config.yaml
arch: "conformer"
model: "sound classifier"
dataset: "short read English sentences (LibriTTS-R)"
train_examples: 26041
noise_aug: 0.01
time_shift_ms: 50
n_mels: 40
hop_length: 160
input: "log_mel"
spec_augment: false
win_length: 512
targets: ["voice"]
num_classes: 2
norm: "layernorm"
activation: "gelu_tanh"
mlp_ratio: 2
head_dim: 32
fused_qkv: true
qk_norm: false
inner_norm: false
moe: "soft"
num_experts: 16
moe_every: 2
expert_mlp_ratio: 0.5
slots_per_expert: 2
shared_expert: false
subsampling: 4
layers: 16
width: 128
positions: "sincos"
kernel_size: 9
mixing: "mixup"
label_smoothing: 0.1
loss: "binary_cross_entropy"
residual_init: "none"
optimizer: "adamw"
lr: 0.0014
beta1: 0.9
beta2: 0.99
eps: 1e-08
grad_clip: 0.5
steps: 6600
batch_size: 256
epochs: 64.9
lr_schedule: "poly"
final_lr_fraction: 0.05
warmup_steps: 660
weight_decay: 0.1
Rows from expert 5 of block 5, named by matrix and row number. Rows with one number belong to one neuron. Each number is 128 + 24 x the weight over its row's rms, rounded and kept within 0 to 255. All counts start at 0. Numbers have three digits each.
# up: expert up (model.blocks.5.mlp.up, 16x64x128), inputs 64-127
# down: expert down (model.blocks.5.mlp.down, 16x128x64, transposed), outputs 64-127
up.19:151104170135122091140153109126134098146155113127174148088146118128126125120116152134133159180096113120122100135128115136066126089111118095109104162120098132143085131099115131101101122117138164
down.19:137159118137100151126109128089094119125099072128108146083129118124163155145143080100124097101097116114154130126110125147157098102141152175136139115119148145126149096144121153139123139156172134
up.20:125150180143149121126127160117086144187151116089131159122138166121112097135186142124120110161092115152134108151166132114170147116151119114144121104150136108166085115106135114135119137139137115
down.20:135158132154149120159164115106125124168140148118154110142159126108110111132085123114127154108153143149102151159145151166100157116143138150112136144126110102126103129156115159142129162108129125
up.21:146134089154119147118102162131151180133144099077161152112172134148107139094146114135128132140110144115098117098146081084149110140152142122106136145143127188136120119127130136138113157128121156
down.21:156094111125137147133122112094085111101119200145117111105098104126178101134082119110084130108123101127114118144129153128143139157098087161116103099120106107106137136109120098130135073122143112
up.22:149142124119156130145131171130111130171204150134143133151103136120099171087154075127121090126099144124123118096135144146167135107100114129120137081150113122108125120134141113114147144077090117
down.22:105164158143117157127123132161120159097104084113090124138186115121136096162146124147153151112156175113119162121119120140118151104135130116101163158107145164139142116160105114121110138140159123
up.23:111099155127116165130122089163129140130105179123121152132098115139177142124159101136114140157166106136141132118129149160119132137167124147116129118156128109143106142139076158166150158144099132
down.23:113163118133146128106142161152162104134138123199160172077113154110115154143124146153117123117175163124130120114116131117156135148126146139132183185151140119131141108102199087143094133141125100
up.24:091143130150133124151120149138129147176128136148165171137089111104132159155099116143123092123147172136116114125101148140123128145150104108125160060122136150115156146120149132196097123088134137
down.24:123157120108110113099133104131178148109121138175075118151124112184140118119144100164108151114129139137119162135103112163106138084131142139090138170137104121170112140153146146143117114145104124
up.25:141135115111118103100131133147141135114124130150154142139146136160173121169125100158124135110156156134144127103174148160086091115181090089155143111124118132117129176169086074133125135140158117
down.25:156134135123145107152128133150118155125155124086097121142129124130098183093162138109110104128094117146139167113148152107135093132150170152101095137116126086120112089095118210133120125158167099
up.26:131088091134125130148119146123126162122137152143131098130073141129171125173134113160126136081120094104155165131107117130101131107114111136091117133087143162100194139109137143140143138141131131
down.26:137160107131123124073090153151148111119131132119115171161178133129139150146130123157110133147101164128119129104123152106154108081134103109152143115184134150177097139138131149130164134102136154
up.27:123121103162158099144148097146128136160150144131147117132129083139144150144127093139135097123138127132118134141128108153124110117092129155086159087116124202080135111098124085137143158122111151
down.27:140093129098121136133161138122105122113079117114128154136150113135158116095109115120145114110134109107146135126115144077168132119143144138166103091130078082123102089150154116075132135142146121
up.28:096155112136119137163148087096119112144161137149146135125103127118116147124148134130132148123145141092119117095111115179106119098138157134082144174146124147095132120115143097145140136110161137
down.28:139151178156099071132163104122147148139191130142123110122159159163114124129163110122121103135122132108157082123122145098112168144132158133063110135096118125132107137135123122117113098144087124
up.29:104166109153152119124135126099145136167107129131131124101129131102139155168098104126127086080132154080142152122119154145148128075148151139116175096086157126105162123101139098136155112113082127
down.29:136106133099123116131096158109125147105108126128138095138113130181146115090133152147119103097112113125133090076121123115115122132082121069120126116117133115118155157098135090095078141106130166
up.30:148115103113125121153133084140112121089178151151147137120102123095094101128145089115139121102125113119163126122116129138125109117170155130154152143119090136070145108158126125136174148135086117
down.30:127159102107123127092097109121117128139129093066110097116187147152127157092142180156141126156110123106126088124152143136123110100113117088109133135145127147172106144149130086093109141104127145
up.31:138123091122145141126123098112099132109128145161158139140121143114158133156129112174138103066108143115105154114169153141133127124135107146127147088174102110062129118109115136084101140126149105
down.31:119139161155150140164153130150166131139118093101118127159113102137145142084134135110143125210193139114117100135100120144125138132136148126125141172119140141132126138096141058155122160105165153
up.32:146099175131122134123195140128130127131090096123176116128159146121085100116127176139152122122135154125171095141155107108117126133130119109129144159082115135116120142147104134104084132162158140
down.32:092168115124102109143116116157177137121136084126105083123124152151123177127118127147066163146159134140097167113052133150140116120132145117112121148082117152118164142134132157163120129177101167
up.33:109131137130133115122144148140133171146101097112119177133162151110161120180153184114136094124090101145109143117150125143162113133105122134097086158177101097087125115129116094114120115132144158
down.33:115115127109134154158153100082154131142097167149139127119093125142066133135104145157125152178177150128158117127134127125101147138104150121128113165148062142133087126132117151155097139099106119
up.34:129159106174145158140132145101100142147156122165172122113098104108128135134138139116111067105148153104173128114155133174128130173117126151092134134137151104112120113117151134105111161156148121
down.34:118139119157170091104123107152122137117114143079112153176145132164164141105126146155120116143113123131105106179133126115118149051146076147121130104100106099141104111135077126128115142172098136
up.35:130175130152138108130136165168121155116142104084137126157184164129155146130168135139136123125105109148120135147117161138129105104155079124129107148138131156132120147114113086122088114119139103
down.35:136090140111121128161133100114137149127127126132147126092077143141059098127107108090118136137154138165118124132126095144100124127136125130135130114130124099111124095117070163126158147134144122
up.36:146137150169138148160091158128123138115110117103166112107103121112150111148106120106108116088182112107098152140121132115087117107125105107132155095137143135169137124080178111154109084113130090
down.36:103125114069146142104101088149069158103131142142130122143152140149151154143153109136134097112095110128158131128120154140153113099109147141150138093108116103096180119138123148112163141165116140
up.37:128092127098106114133171124122171109131101102085125142129176135129117116144147149088146153142114126133132127159135058115152114134067139161126142173142115128133103121152115130066075132135070123
down.37:145088125157130107171138146081109161099123146135138163120101117103092114142104127122072100113132166126114126154119106110097170138149161133138128121134164103093106117161158133171135164084138115
up.38:107087150131170113164117137166128130146079122145132149143102095096116147123097137095170099138151145140131126097159139155149147147121094118120116098107115148077172164137130125104155140114100102
down.38:106187094152154106136149125139128104157140097135121146125121168168137143112154108123099108176141148133147127142135095142137149069122121139087143181171137121166097118153142141168101125092108122
up.39:112159083128123142142137147141115194131148143148105124128124143117142121149110148091154157074158091103145168105137071153139115095104114139116116062157124146068121131146111097093094114142122146
down.39:157127113102107116107120085112146122111137091082134125166094115136179109087174089139123126126164166104139082121118150141132132123125126102129149122089174101158120106109142156133116121149121162
up.40:139107145129136102133116093159115132105111131139122138132130167127123087143130119157139175133148154134106157100128122145126135132154165149086118105100084139102111099116076158177126162118117097
down.40:152103118130152138136087158129105117195104124124144128117136132128108117116151151102089169140128095130084134102126166132104109135135119146158127136105125160127164089127122120118111081094081107
up.41:080119141075122127136111131181142117131105144146147158109087095102131099166113137097119084118141158126155157090127149126120109131149070150144115062104140148098133136149077093122121092141126125
down.41:123126090152114127087092088140159114101106126163096102101119124150142188112142115163157147126102120116114126134125151110129123111153111135115154183173110148143137116086143142131108201148112149
up.42:117146127110067135169125100150117141119138143099166137126112158121127138131135111067156158127124174123133081111113110125117144111143108136116165118111102117126084101133098124113150164114118141
down.42:173093146115120130085101110104084137114126102118126129112103136128125124109125127177160088126155107131155159140128138120118129163132119120129087118097134146127174173098149091126099108164131213
up.43:134137110126117153149138122087134132133125142127111107139129117102091149153096158140129107115134154133100149126108084149119101123133176142104108129120122157122125112111102172116163115116131136
down.43:128136107151114117100157136152114128150107159093139100121141140150130111100172115145150106151087125119175093139146133155129133099081146140133122140127126172133143126124137126094157165123150130
up.44:147133176127122113084113132114159102126151092141134112128169112144185102129112126141150176112092098079122091167140149134072129122109114100120091116114125132164134143138108128183112146083190143
down.44:102133096121118131135126167157145146131142147141118100143079163139100106126112114074122071139122140112123133112113115113144088160116147131160105148146157127082131072088151155101151079155142125
up.45:111111098167078123183155117147122109131124141144070120101139141128145134126092137107151166112138106126073099127116101092162107131103114093153131126117109135109088157147131087136087089093108162
down.45:115111117114135127150116123099095133136151105105122118149144091127147070133170168167096105164098122115156170160138130096123150119127168181175158101090131107117143129117124171092140155125137140
up.46:098127146182126115115111155134113129121147105142105131152108119130117151164124103135178122107122093149095186133110120126065135102149105125129124060089152149121158161123092106187135117167149121
down.46:103119144124101096138132162168150124130110124161144134079163148162146124103113116117078133160186133131187126128151170151152098138133125120088162161169125118175107098121107149118128125117132103
up.47:103115074154123149134099170148106118139163129122108133116092138127128083140117122140107129135131109142107081095153097129108137112119089097115144136131133121127139136149111164094106159128139151
down.47:122136119087124107145144124118107142122135148133103133152095123146128156144146123148143150142134120123104180149140165100115149150145152115091116150095132154146107137125136091177157107150147138
up.48:100117090128148131084133142056128135136145148087178118083147171117157115089111106122143119088094137125165097133103119142105097104109117112108095172137147152142095147103130126129119122086140145
down.48:137077116126140132149121083121085120093130126112096129118113119160165096133124108121115165101157138134098143140115156140138126141090090070129112118177159117117161141129130105124088127151151130
up.49:087128112150102136126121084084078138118098133097165093156153167144115114139107106180137120167070156125142107128170132131086131092176140179105109126109144154159112074130124135138154143115142115
down.49:192106095080133112164148157172123099145128161146092119142094105111111115106125144107080166123205110127082096117126130117125118170086089113153138110157142119133121168113104120151123104105118132
up.50:085145141133114176145131130146143092134147129122081153117134160139150119134107164134072146128106114124148170094112168142108112169116088129115145124141111175108099119141165074126144139159168101
down.50:130135129146119123117118137150137128137111122185133126131097117124110113151149109136171171158136159122113114139150167134177109082132142134135124141093121127146102153158076139138122133111159134
up.51:066142134117130116133129093120088107131154124133119111153125121131094121117121157153125117153089106143105150147119104099129132134105125201133127141128149110100141142179118123131108135128119124
down.51:125088128140143137140135189140151103123136128116138180135146146139094087165143124127127110141185131129135090112149110169132144181115137108132119174142106161154110135119108152124107116132119083
up.52:107148153158110164127111122139121147076102138168110107117052146112140106180108141114123129130186142128141186119136158138106112161089120133141119104080105153084137147135118142164160113124111134
down.52:148128138117136093083117117174128160149149086138110138152176111152152161101134115139099104174105147118173094129100140153142128107149125144140134147170131151155126109106103121124135146119117130
up.53:135094157157134147159153117095168093140134152127158122153157151141109122099173150124105093129148132103130066108124091109098135130133127109132090136153115131131120143143118155115105153123102151
down.53:106113121129107126166138096166109145083139134120115107115117082118152135102093098170170138130082139114145124147114107144133151114119129165105107070127164124115138124136142119107148114148134126
up.54:084171089135099141119165124102106129123125133080155142177161143126107110125112118146143076154100145142116134147130128150142135105141087134126104118132131117145127126160156108147117191132081083
down.54:102124143127167123170171122165128133159140142118154182098126129115089151113149125107091131148160143163148136164117109153142134153134171149130115141158151127138111114112105151172099166147133141
up.55:112132118145148115132125111146130166173175132123125122125104106126111156130175113121066119139135114075131121164121103151118129124061152154113143137148133143130150132105127147119119176120063153
down.55:142145143125118102129099139078117153141104154112126108129105112114141105114120129105166134122106111137153189122121149136129169112167078106148122143114093130122104160157084092132098100159127145
up.56:141151102138162125158116133108178103150123129156141105107111122092153093135107097110121128086133127095112140116118142157117130147169090145111135121118131154103187118098145130148120129146125136
down.56:122127108145124092107099102125141125140120133128113101143163163186142180125141103132122101140111086124167105086119123099141122115116125159097100160132137147139105143103155130114081087153106156
up.57:134113131128122168118138131100128111117127175108138115098151108100122136131124136138145127120155123130123123143146127123107153121155154107139099194137129099130133123147131148096114123134162170
down.57:147141141087159087103146112137116121108131083106115126113141155179126146097154100135104104139125127117135131122110115120090119086140125159103110113119156154142158158145111113115124125199113135
up.58:150107171127138151133108152114129112101140150117173096114155130126147122140118144152126143142163134108140083158108152111114120061147113116117084147132121151159101133126158091132103089137150144
down.58:159142099122104147123131076128104127140179105122133136164136109201165160064146094118119124117144137111120092179110153115153069086113111138118107130154122153170141140128138152161098117135136137
up.59:092117141157079125124091101126126134114100147135089130142066133118144161117087118112158131096138074123124136136125124124127136132154088121124120092117067097085136152106125135148132163166095120
down.59:117159107092144122119139148123142118148147119123107109106164138129137131105142089118126131175124155122141165116074144133127132137099140151121152148157138114151128121139170124082092140108112152
up.60:148138132163149131138122113103102135104104134114125132116099110116127126153124150111123124121150119100147142167166125186122138090140094121145129134083120115078148145149133106125126197135166152
down.60:099173055122123159112085160116126149130134129106164127150182122158155173079112121124138120102101100139134125134113140140107126127147105101111146154138122125127152108130185165099128095147103146
up.61:161145136154110080125177143115116120079121142124096133126141125134104143105172141132141138112137145146150106199164124109132126108136081130138140138115145131132088113148162108150114131121096174
down.61:123169122130125148082048098144110135156149141125155113152114082115178117147118127156146116145130147136101132090120176149141138112109128119123132158170146116131157143109106155150182145130152101
up.62:149109129128093144133171112105126113142107171160142131082128124113127108143135123140114106121129144113112114121101089133088127145124125078122106167126109112102086116136109128128076131115188134
down.62:110133172147130155126109127142113158118159167094114138125157152149125139114156108107152119127135133126140145155186108173131120126057123157173138122132177170138142119120118121133122097161115142