python train.py --time_shift_ms=50 --input="log_mel" --spec_augment=false --fused_qkv=true --subsampling=4 --loss="binary_cross_entropy" --residual_init="none" --optimizer="adamw" --grad_clip=0.5
Rows from block 4 of a small sound classifier, named by matrix and row number. Rows with one number belong to one neuron. Each number is 500 + 40 x the weight over its row's rms, rounded and kept within 0 to 999. All counts start at 0. Numbers have three digits each.
After each neuron's rows are labels from the 100 clips, of 14848, where the neuron reaches its highest value: "loudest" is the band of the loudest frequency at the time of the peak; "strongest on" is what is common among them. Only what is clearly more common there than usual is listed. The data: short read English sentences (LibriTTS-R).
# fc1: first MLP up (model.blocks.4.ff1.fc1.weight, 256x128), inputs 0-63
# fc2: first MLP down (model.blocks.4.ff1.fc2.weight, 128x256, transposed), outputs 0-63

fc1.129:573544464492510512583544546501614550478461545486506504514505402537512538514475512455468409475472564531472546446526518490480470476491469459479573467552500460513480589483524503497473459446478501
fc2.129:425556483480472456512382434522418502417524462500546455527534540460484523498542460546538479462511563462523464491493494576462427492547504511437438477468551458511534410533471501473519560555529499
loudest: 500 to 1000 Hz
strongest on: voice: male

fc1.44:438468527475519444548475538458466547547491484519524541495463501507467505446499460552520529417510594518457470526464539558522471428530574521515558494565497520513512546529474497503436511423540444
fc2.44:504469510484539518503569517517466492516586485543456527479470467455445492524472517498554527592486496545485465471547541469508504456461431548497562542494484408480500477498491547469505545505479551
loudest: 2000 to 4000 Hz
strongest on: voice: male

fc1.94:484483509579501492466440465481542519511541515544511493518511483472510553543538480477481441512569504427553471457574543471557511515530496497388464425476583482600524520532551580472495538447479470
fc2.94:550454523423440463483453423426492458461517504517510479556545528494492509441467525524603524408435458474594501542492530444497496468456489514506546492502508466459509454506476432497522443542520477
loudest: 2000 to 4000 Hz
strongest on: voice: male

fc1.160:500552500453448467540402573526598557516498512476513532499438491536453516479496508483466526512491540538452518435523473511530407535491455520468538506536499477572549501482533422513476424522497490
fc2.160:416501523458488494515540460513422460345534508552512523547522589541550486497523466503523546516488503448512479538491544532526588507474475473505481463481525605475489494557532516508507548466510501
loudest: 500 to 1000 Hz
strongest on: voice: male

fc1.191:506504489479519465515583475540469510499473438531482506500521520506407462511502479483524557435561577531439449503516527418465524424461505453462474448505426428453524480562450540521471541550514521
fc2.191:531527465577477494521510525478504542563493466471538492480462468461501498432549593500436479531463494541556499527518500524532399485497544549514533530517524454562497480449554499535440501443453484
loudest: 250 to 500 Hz
strongest on: voice: female

fc1.193:535508503484572465556458459441453532561493547467507521467470479434544518476482474446453498524476559492492520515558483500521460487559531497467556571458502505463519540506481477504491597450510454
fc2.193:467505527541575521460613528549499471510517494498465510510489420577494432537534534539537505473522450534470488462397532428500502479512472477566555442478441469489410477457515485525441449530540531
loudest: 2000 to 4000 Hz
strongest on: voice: male

fc1.107:516479520531433519507464554510508474487546542532502463452525524463544502452578488422532444546489466463480496517492462542458486512516538464432521547520571529547498518411555553517456419472504439
fc2.107:513522517424521473455487465478469506455545456523447467538521476502526480478464477490541482466481543506498436477494575522509515507496428520553495460493459558431454449551502484512561531449489502
loudest: 1000 to 2000 Hz
strongest on: voice: male

fc1.50:490484469533487489499515519482524518477567573543544520506483534455506494499520449499488501452542503503500547520486498464544493465512427490411451403505576511506501547582507533487503408547542498
fc2.50:555598541525487479503475394446576492504525499518512496543503536509481481459527526530542508517453520533477463511586573516551391566493559518458542435503526543507509519539520514484492540425521483
loudest: 4000 to 8000 Hz
strongest on: voice: male

fc1.200:418465551517510503537487498453496435455525474497541517499456524430531499478510528489588505477549501561468470473477473525434533452472521443502480489517539482554478520575483589473458558458539520
fc2.200:567496492467485441474529476544474531565492516524552512457509526443453507529517499481496541575447501555560483558554532489554516571482502577492545586481480493463484487491449452500495565503501479
loudest: 2000 to 4000 Hz
strongest on: voice: male

fc1.127:535513500608532493457429433512493520526431528541506455527502500451449542465529442484458468485515485488501493435462497578509591488560481530446461484530522538522514537538570491479357482438564513
fc2.127:450409481414529474493578520461527500450485522526458512516517517489568493579448488530595550476475508487493505525481475413508476463475478506492634473513430451466467515506491490473530491478517495
loudest: 250 to 500 Hz
strongest on: voice: male

fc1.15:470493537497508447421505445475481514444520452482529500508490507483465546542480416403460491467545511438434472463482567541506519534557538440461478538512595567551478525514504514502440524384526439
fc2.15:545505494455453533539542532471471497466521500547467518493524462472495488454540554488566496527464483507493477533513450468525548482445422566517565507500456440433506487543502471488521413534478502
loudest: 2000 to 4000 Hz
strongest on: voice: male

fc1.165:476480484519498463477526419479484480555469494558480462521497585495439510445596562518454498567438531517562517554549567541486455493541456503478479544496451433487562537568501467511564557511450505
fc2.165:486514563540556522477539519497489539463521528506478546441499477546553445503457564474498491540549468433530477502430398426522572514542534487452548553524520579583420461490521467527499474488483440
loudest: 2000 to 4000 Hz
strongest on: voice: male

fc1.131:445485502528519498547487431483478465516559532569468469516505504428536451404461429454528513500532498434473536537491423529513468516556515450453507486497496452519511455542494539524480536515539515
fc2.131:511545574491446482442570539534504508429502512486590482486434514484414506506524491478585533415510531509566467501544548422509599536506524554544559532520522494501524510459515466505469478506532504
loudest: 2000 to 4000 Hz
strongest on: voice: male

fc1.19:458501489473441433450534412467500454442528513494530445498527572521507503549491515483535492467525519481527466566459551520491399511479532484445508426444533507573550469563452564463461569517514480
fc2.19:577550516438518533551532529509514538487532530467496493451528497398472459437501457486405511470468481457521525463510477473544594523496464517514543545504534460472518505491491410481480487569525490
loudest: 2000 to 4000 Hz
strongest on: voice: male; the word "she"

fc1.214:504484499474478474517505438456491527414487486511464481447503593478558487483567484449522483526491553468520427562536488472513449431509443447496461469551495502443486470590424507512527507514500458
fc2.214:509584510593551540523482492525472509534506482527534480486431463481377536483415502509551575454469498501532471515513538470434525579467518497503485478517541449496534533489573520459525518527474500
loudest: 2000 to 4000 Hz
strongest on: voice: male

fc1.188:523480491453483526505515492555484531380505478482467507513496537467475506504551570533496564546339550462531509576523501600485521482509488461469492548492488491512491425502487459506509521534476470
fc2.188:404506494548588596498531521431581462559490435441546515471458474585530489436477534476475532451566467432496492434456499424446516493493470483539455518506532519464449536475495526521468466393498448
loudest: 250 to 500 Hz
strongest on: voice: male

fc1.144:525464489504522547541475481533585556561495572512494494511552475448541476519427556544506497497482520545577571467577498549505509507500511474404545469488560506476533501437536531463561414529449470
fc2.144:452600502530536476526443485456510458457529544520458468501539446534500505472545425482503609476478536472495483444536571506482489533524497460529413563514511619502498484510437514534487485558499523
loudest: 500 to 1000 Hz; 250 to 500 Hz
strongest on: voice: male

fc1.234:472423511482506502510471531487505480433488552466526473521527471517454464468431529471523489512467554483428466557456455507501393469513564452512541511506452430525523560479469478573478463462462470
fc2.234:593508509540514581441508481483416507477554502507560508467509488519450442474557502447477465518452523544441539453561494492532589599536516543515487516482530500470531470454492475482472551568492530
loudest: 250 to 500 Hz
strongest on: voice: female

fc1.30:465535524523430473570394463438445483468561482519521510449480593502523548483490459484551501494562486492458479482498438529489450502525551484447518471505548567583569465522528524499476460438465416
fc2.30:517542507370569524486618504548527483532526546504468506506522480480472450530471479476502516498453523557499504452540598488536529522501452577527557541499491475476475495480532537469536506527518549
loudest: 2000 to 4000 Hz
strongest on: voice: male

fc1.98:384472458496452459504482450451420464508537470532528502529481538381501504458548581521526529512485511445427520531479465490493484475551523503501538574509472488504446405597495483550472526573478489
fc2.98:541524505556538554488614562538542518496528527467496542508492461547411485526503449497453444458473508493519511442543488524556457479468550477562486425508479582544510523519457473479450503427480464
loudest: 250 to 500 Hz
strongest on: voice: male

fc1.114:498545458452466430495522503480501531489475506509559566500511531499464455527496596503562553503506597542483502526549481498490547504452528574515561425506473438523495456496466472513478547528508452
fc2.114:470482461559594554551514581540516488514515493487509514473482488503510536428512466521406520477495490493453497532491504546498498521526503426450442519491503489510510481473469546486455466442515503
loudest: 250 to 500 Hz
strongest on: voice: female

fc1.220:489472497488532452582460449470484539553599507557496538473460517416502518526543437496456535460459529479528522492476558482492521465520488475460509439509566464504510481456428425505451519488567483
fc2.220:561585482521515482484561463474491503454444504504500504516412469560480491414439478512557547521560547579498474499529567513549519535493545498484562519468537494523501559484539536445484561498535513
loudest: 2000 to 4000 Hz
strongest on: voice: male

fc1.172:481479497525445477451463491521492518507473535527568447506493509437480535458478511492494448434494539536535493523519467528535549536582476560441430436527514495537565580587498526476446562378488475
fc2.172:533515442457559516468541467443538511554546482481454563519529509519599507520506563534484554561499512523520481556485541452481364508483489473461552529483455403504419405516464499512550431560464491
loudest: 2000 to 4000 Hz
strongest on: voice: male; the word "she"

fc1.72:467511457582461454543476472441475493501536540539510520464468490420569490434590469454444503474500470540467482506474531495517576526552452546517497481501563492568514537529484507494477491457527459
fc2.72:533527520423590518508491447493519495478517498528470493543484565502522492559461486545581583549424550532506478525474445499521398524474457515470558520525512477471482507527481516522492492484523528
loudest: 250 to 500 Hz
strongest on: voice: male

fc1.176:525488482548464543525502536529581515405482472547464516522496512484465390518504497486468456494508548530577548476518518531495508538511476503444510436478569478517539484505443540502550488494582541
fc2.176:468620504593541530512458450489456495542482503452523470514461529511502603511520469480518571436446521540512473553521506464531453549527562482472410522499526566550470537524524489503464512524481534
loudest: 500 to 1000 Hz
strongest on: voice: male

fc1.181:500524469543511409465472462519538497454443565534546448518490464475539466469518540476529466508461497505543517454479532532548552477511480483471447549513533490570531564525572487453444528499445441
fc2.181:502495527477501535537514463427452515544506529561481469468544581556501465484423508488458427465475484403475499521491455472467464504503497402508589472494484544472485445478410516525414510562513514
loudest: 250 to 500 Hz
strongest on: voice: male

fc1.152:470500459501453477514467530530458526487446498516457503502509581497446503403546488499465558513441519441526493557485419512456427504539560554466584474518530501534566458459466487525453503451474521
fc2.152:478599518558539543546550444499487474560539489489461508522450480506576489490459483506488558419543517549483456525524590447503473495469462490447466542449487516443386567487510539534463429499454481
loudest: 500 to 1000 Hz
strongest on: voice: male

fc1.69:549436510581603452539479493540565569558497518498506479467526465474529509459528471493417419516468535534479490452528468536477558462537510482467490531528496502496523555491512506458458527467491490
fc2.69:483496519445487494446532442477420467456524527501497486437494524526519452504471513509604568455466545501523469549512519464509530550498498575463546533450497458480501470491498433528532514606553525
loudest: 2000 to 4000 Hz
strongest on: voice: male

fc1.189:530536524568543494455488414492487478498499532574508501536549457440518531447503419436527440511549510485481513465534543512500534539496563464472487465447543483547524513423530524487422568486515479
fc2.189:515515504469450489505532544473501497421488552497490447445465452394529468482542553493546518413477539509535483477483526383504503450513425503490540499495492437465542463491451518492543441504531484
loudest: 250 to 500 Hz
strongest on: the word "she"

fc1.4:522475505516498454539450427466396486506555517508606482469477525437510542450430450510487453489487512476460479555547524520529420448566570472485457555496510489526526510519500528515450536487500483
fc2.4:554548513417415537431592490501500540509515510523442548466493483568497446499479570516487535534520481507493481498457549470570615519528427483492580511492498492488509503470480522500485491496508428
loudest: 2000 to 4000 Hz
strongest on: voice: male

fc1.134:513472527521526475536418477495462461560584581529546518500493451409549478406527442477458460485516480536454519453527485551518474490547516443505540544492523482546500522539536499515414547459488458
fc2.134:554499541387444521455596519494501523447506502522485457477485529523501481498445505505582545554463558491488488476501513389556518491522481526509557413488473472471485451481499517488464478464511481
loudest: 2000 to 4000 Hz
strongest on: voice: male; the word "she"

fc1.252:569522523504504516476541489519592566525479485500499489468504448442529520524498592494443509569461521518520481483576516517512550528499489541475546524467517498600566492488527504498489510509490494
fc2.252:488473514523510550464388497468509453480553483544473498532526554539542508527485440538532469437521459413538477504496480486507462453552500504491526507518507494468531455524452456526528436523497493
loudest: 250 to 500 Hz
strongest on: voice: male

fc1.243:412431435522444458557538457463575525580447504520522514474504495480580577503427552492502508507483500512543550486506545474492486600498501543484619448484527494554516474426559523470566508527438490
fc2.243:594579540551598487492414494487502528468564532496498486501497487547402489494468389504502536478442504477472475492535499514504435464465530480522445520484540539510496531510486462501516480557486505
loudest: 500 to 1000 Hz
strongest on: voice: male

fc1.186:527522530541504491513495482409453474422468470516553533491494489443447546443537447497505404488490495532497488456520523514487445468539547453431484491535467454529461544463433537511488592490532464
fc2.186:498489470469536488486567443488481508584541505506483545488458510492561459490466515496575612505503466542506507541501541441535509506493464502489575560496505459504477572524559520475487451537470454
loudest: 2000 to 4000 Hz
strongest on: voice: male

fc1.39:513570579538588548542467555552503541437514541479497523469574456392502480500513501474457492565434476523459512440630455512489459477524482496378504483475464461486471456521537492510522482448518525
fc2.39:511532447545381496493503451505511477486479516488527512516455543543559532456520496523563548370505522518540437570493594428494539514461549532475574545505505530479496499518529519520517522537500535
loudest: 4000 to 8000 Hz
strongest on: voice: male

fc1.14:523546523476560487517483473534453478422496463529566523467474494479456512389522525441539410544462556514505473475559459533432476487530507553493554491517469495503506487448467487511444525468490473
fc2.14:476457467522577601497515551509494471534519537533529448474443499534464449543516462492479536403467466470466450533503439452532531524507538449509524513503529467471439501513494468475504486510471443
loudest: 250 to 500 Hz
strongest on: voice: male

fc1.232:523544473504518433588533507514504521470524562508502473449569508488434492423460376461485469475582542463448532545459517517491486484499474453426552493526538499557539551456457516463469516475535548
fc2.232:522539554443503409505553423541497539398540455516528488512447536541594480514496579535532546479495540597537505530532580472504487514495528578504540457524490485498438530523500517472512477538482486
loudest: 500 to 1000 Hz
strongest on: voice: male

fc1.54:464484499542551471502492472551493530514451562511525482441535455506515532423557517495410450468418545529486494457583467533486538473565551503440552526498501454470552551489507477527456509465504481
fc2.54:465422494441454532510529511473480445457533466526473499492492555529506539532469501505583530486477515478510483553528514451491451469519447557502541543468463458494406485524482494485520485502505518
loudest: 2000 to 4000 Hz
strongest on: voice: male

fc1.70:464491482430500467590584496447494556520544470451537524456471606487484456584515520520533559464463525535553486576472483514510534474516493513488526549567522477429510438546504528502524537574507498
fc2.70:452574494559585528534441478559554492477557462495515511536454418577410522441497523506473520575490458463463509431495482506481448505500522478538479476497524576553457558476460481520476501500485502
loudest: 500 to 1000 Hz
strongest on: voice: male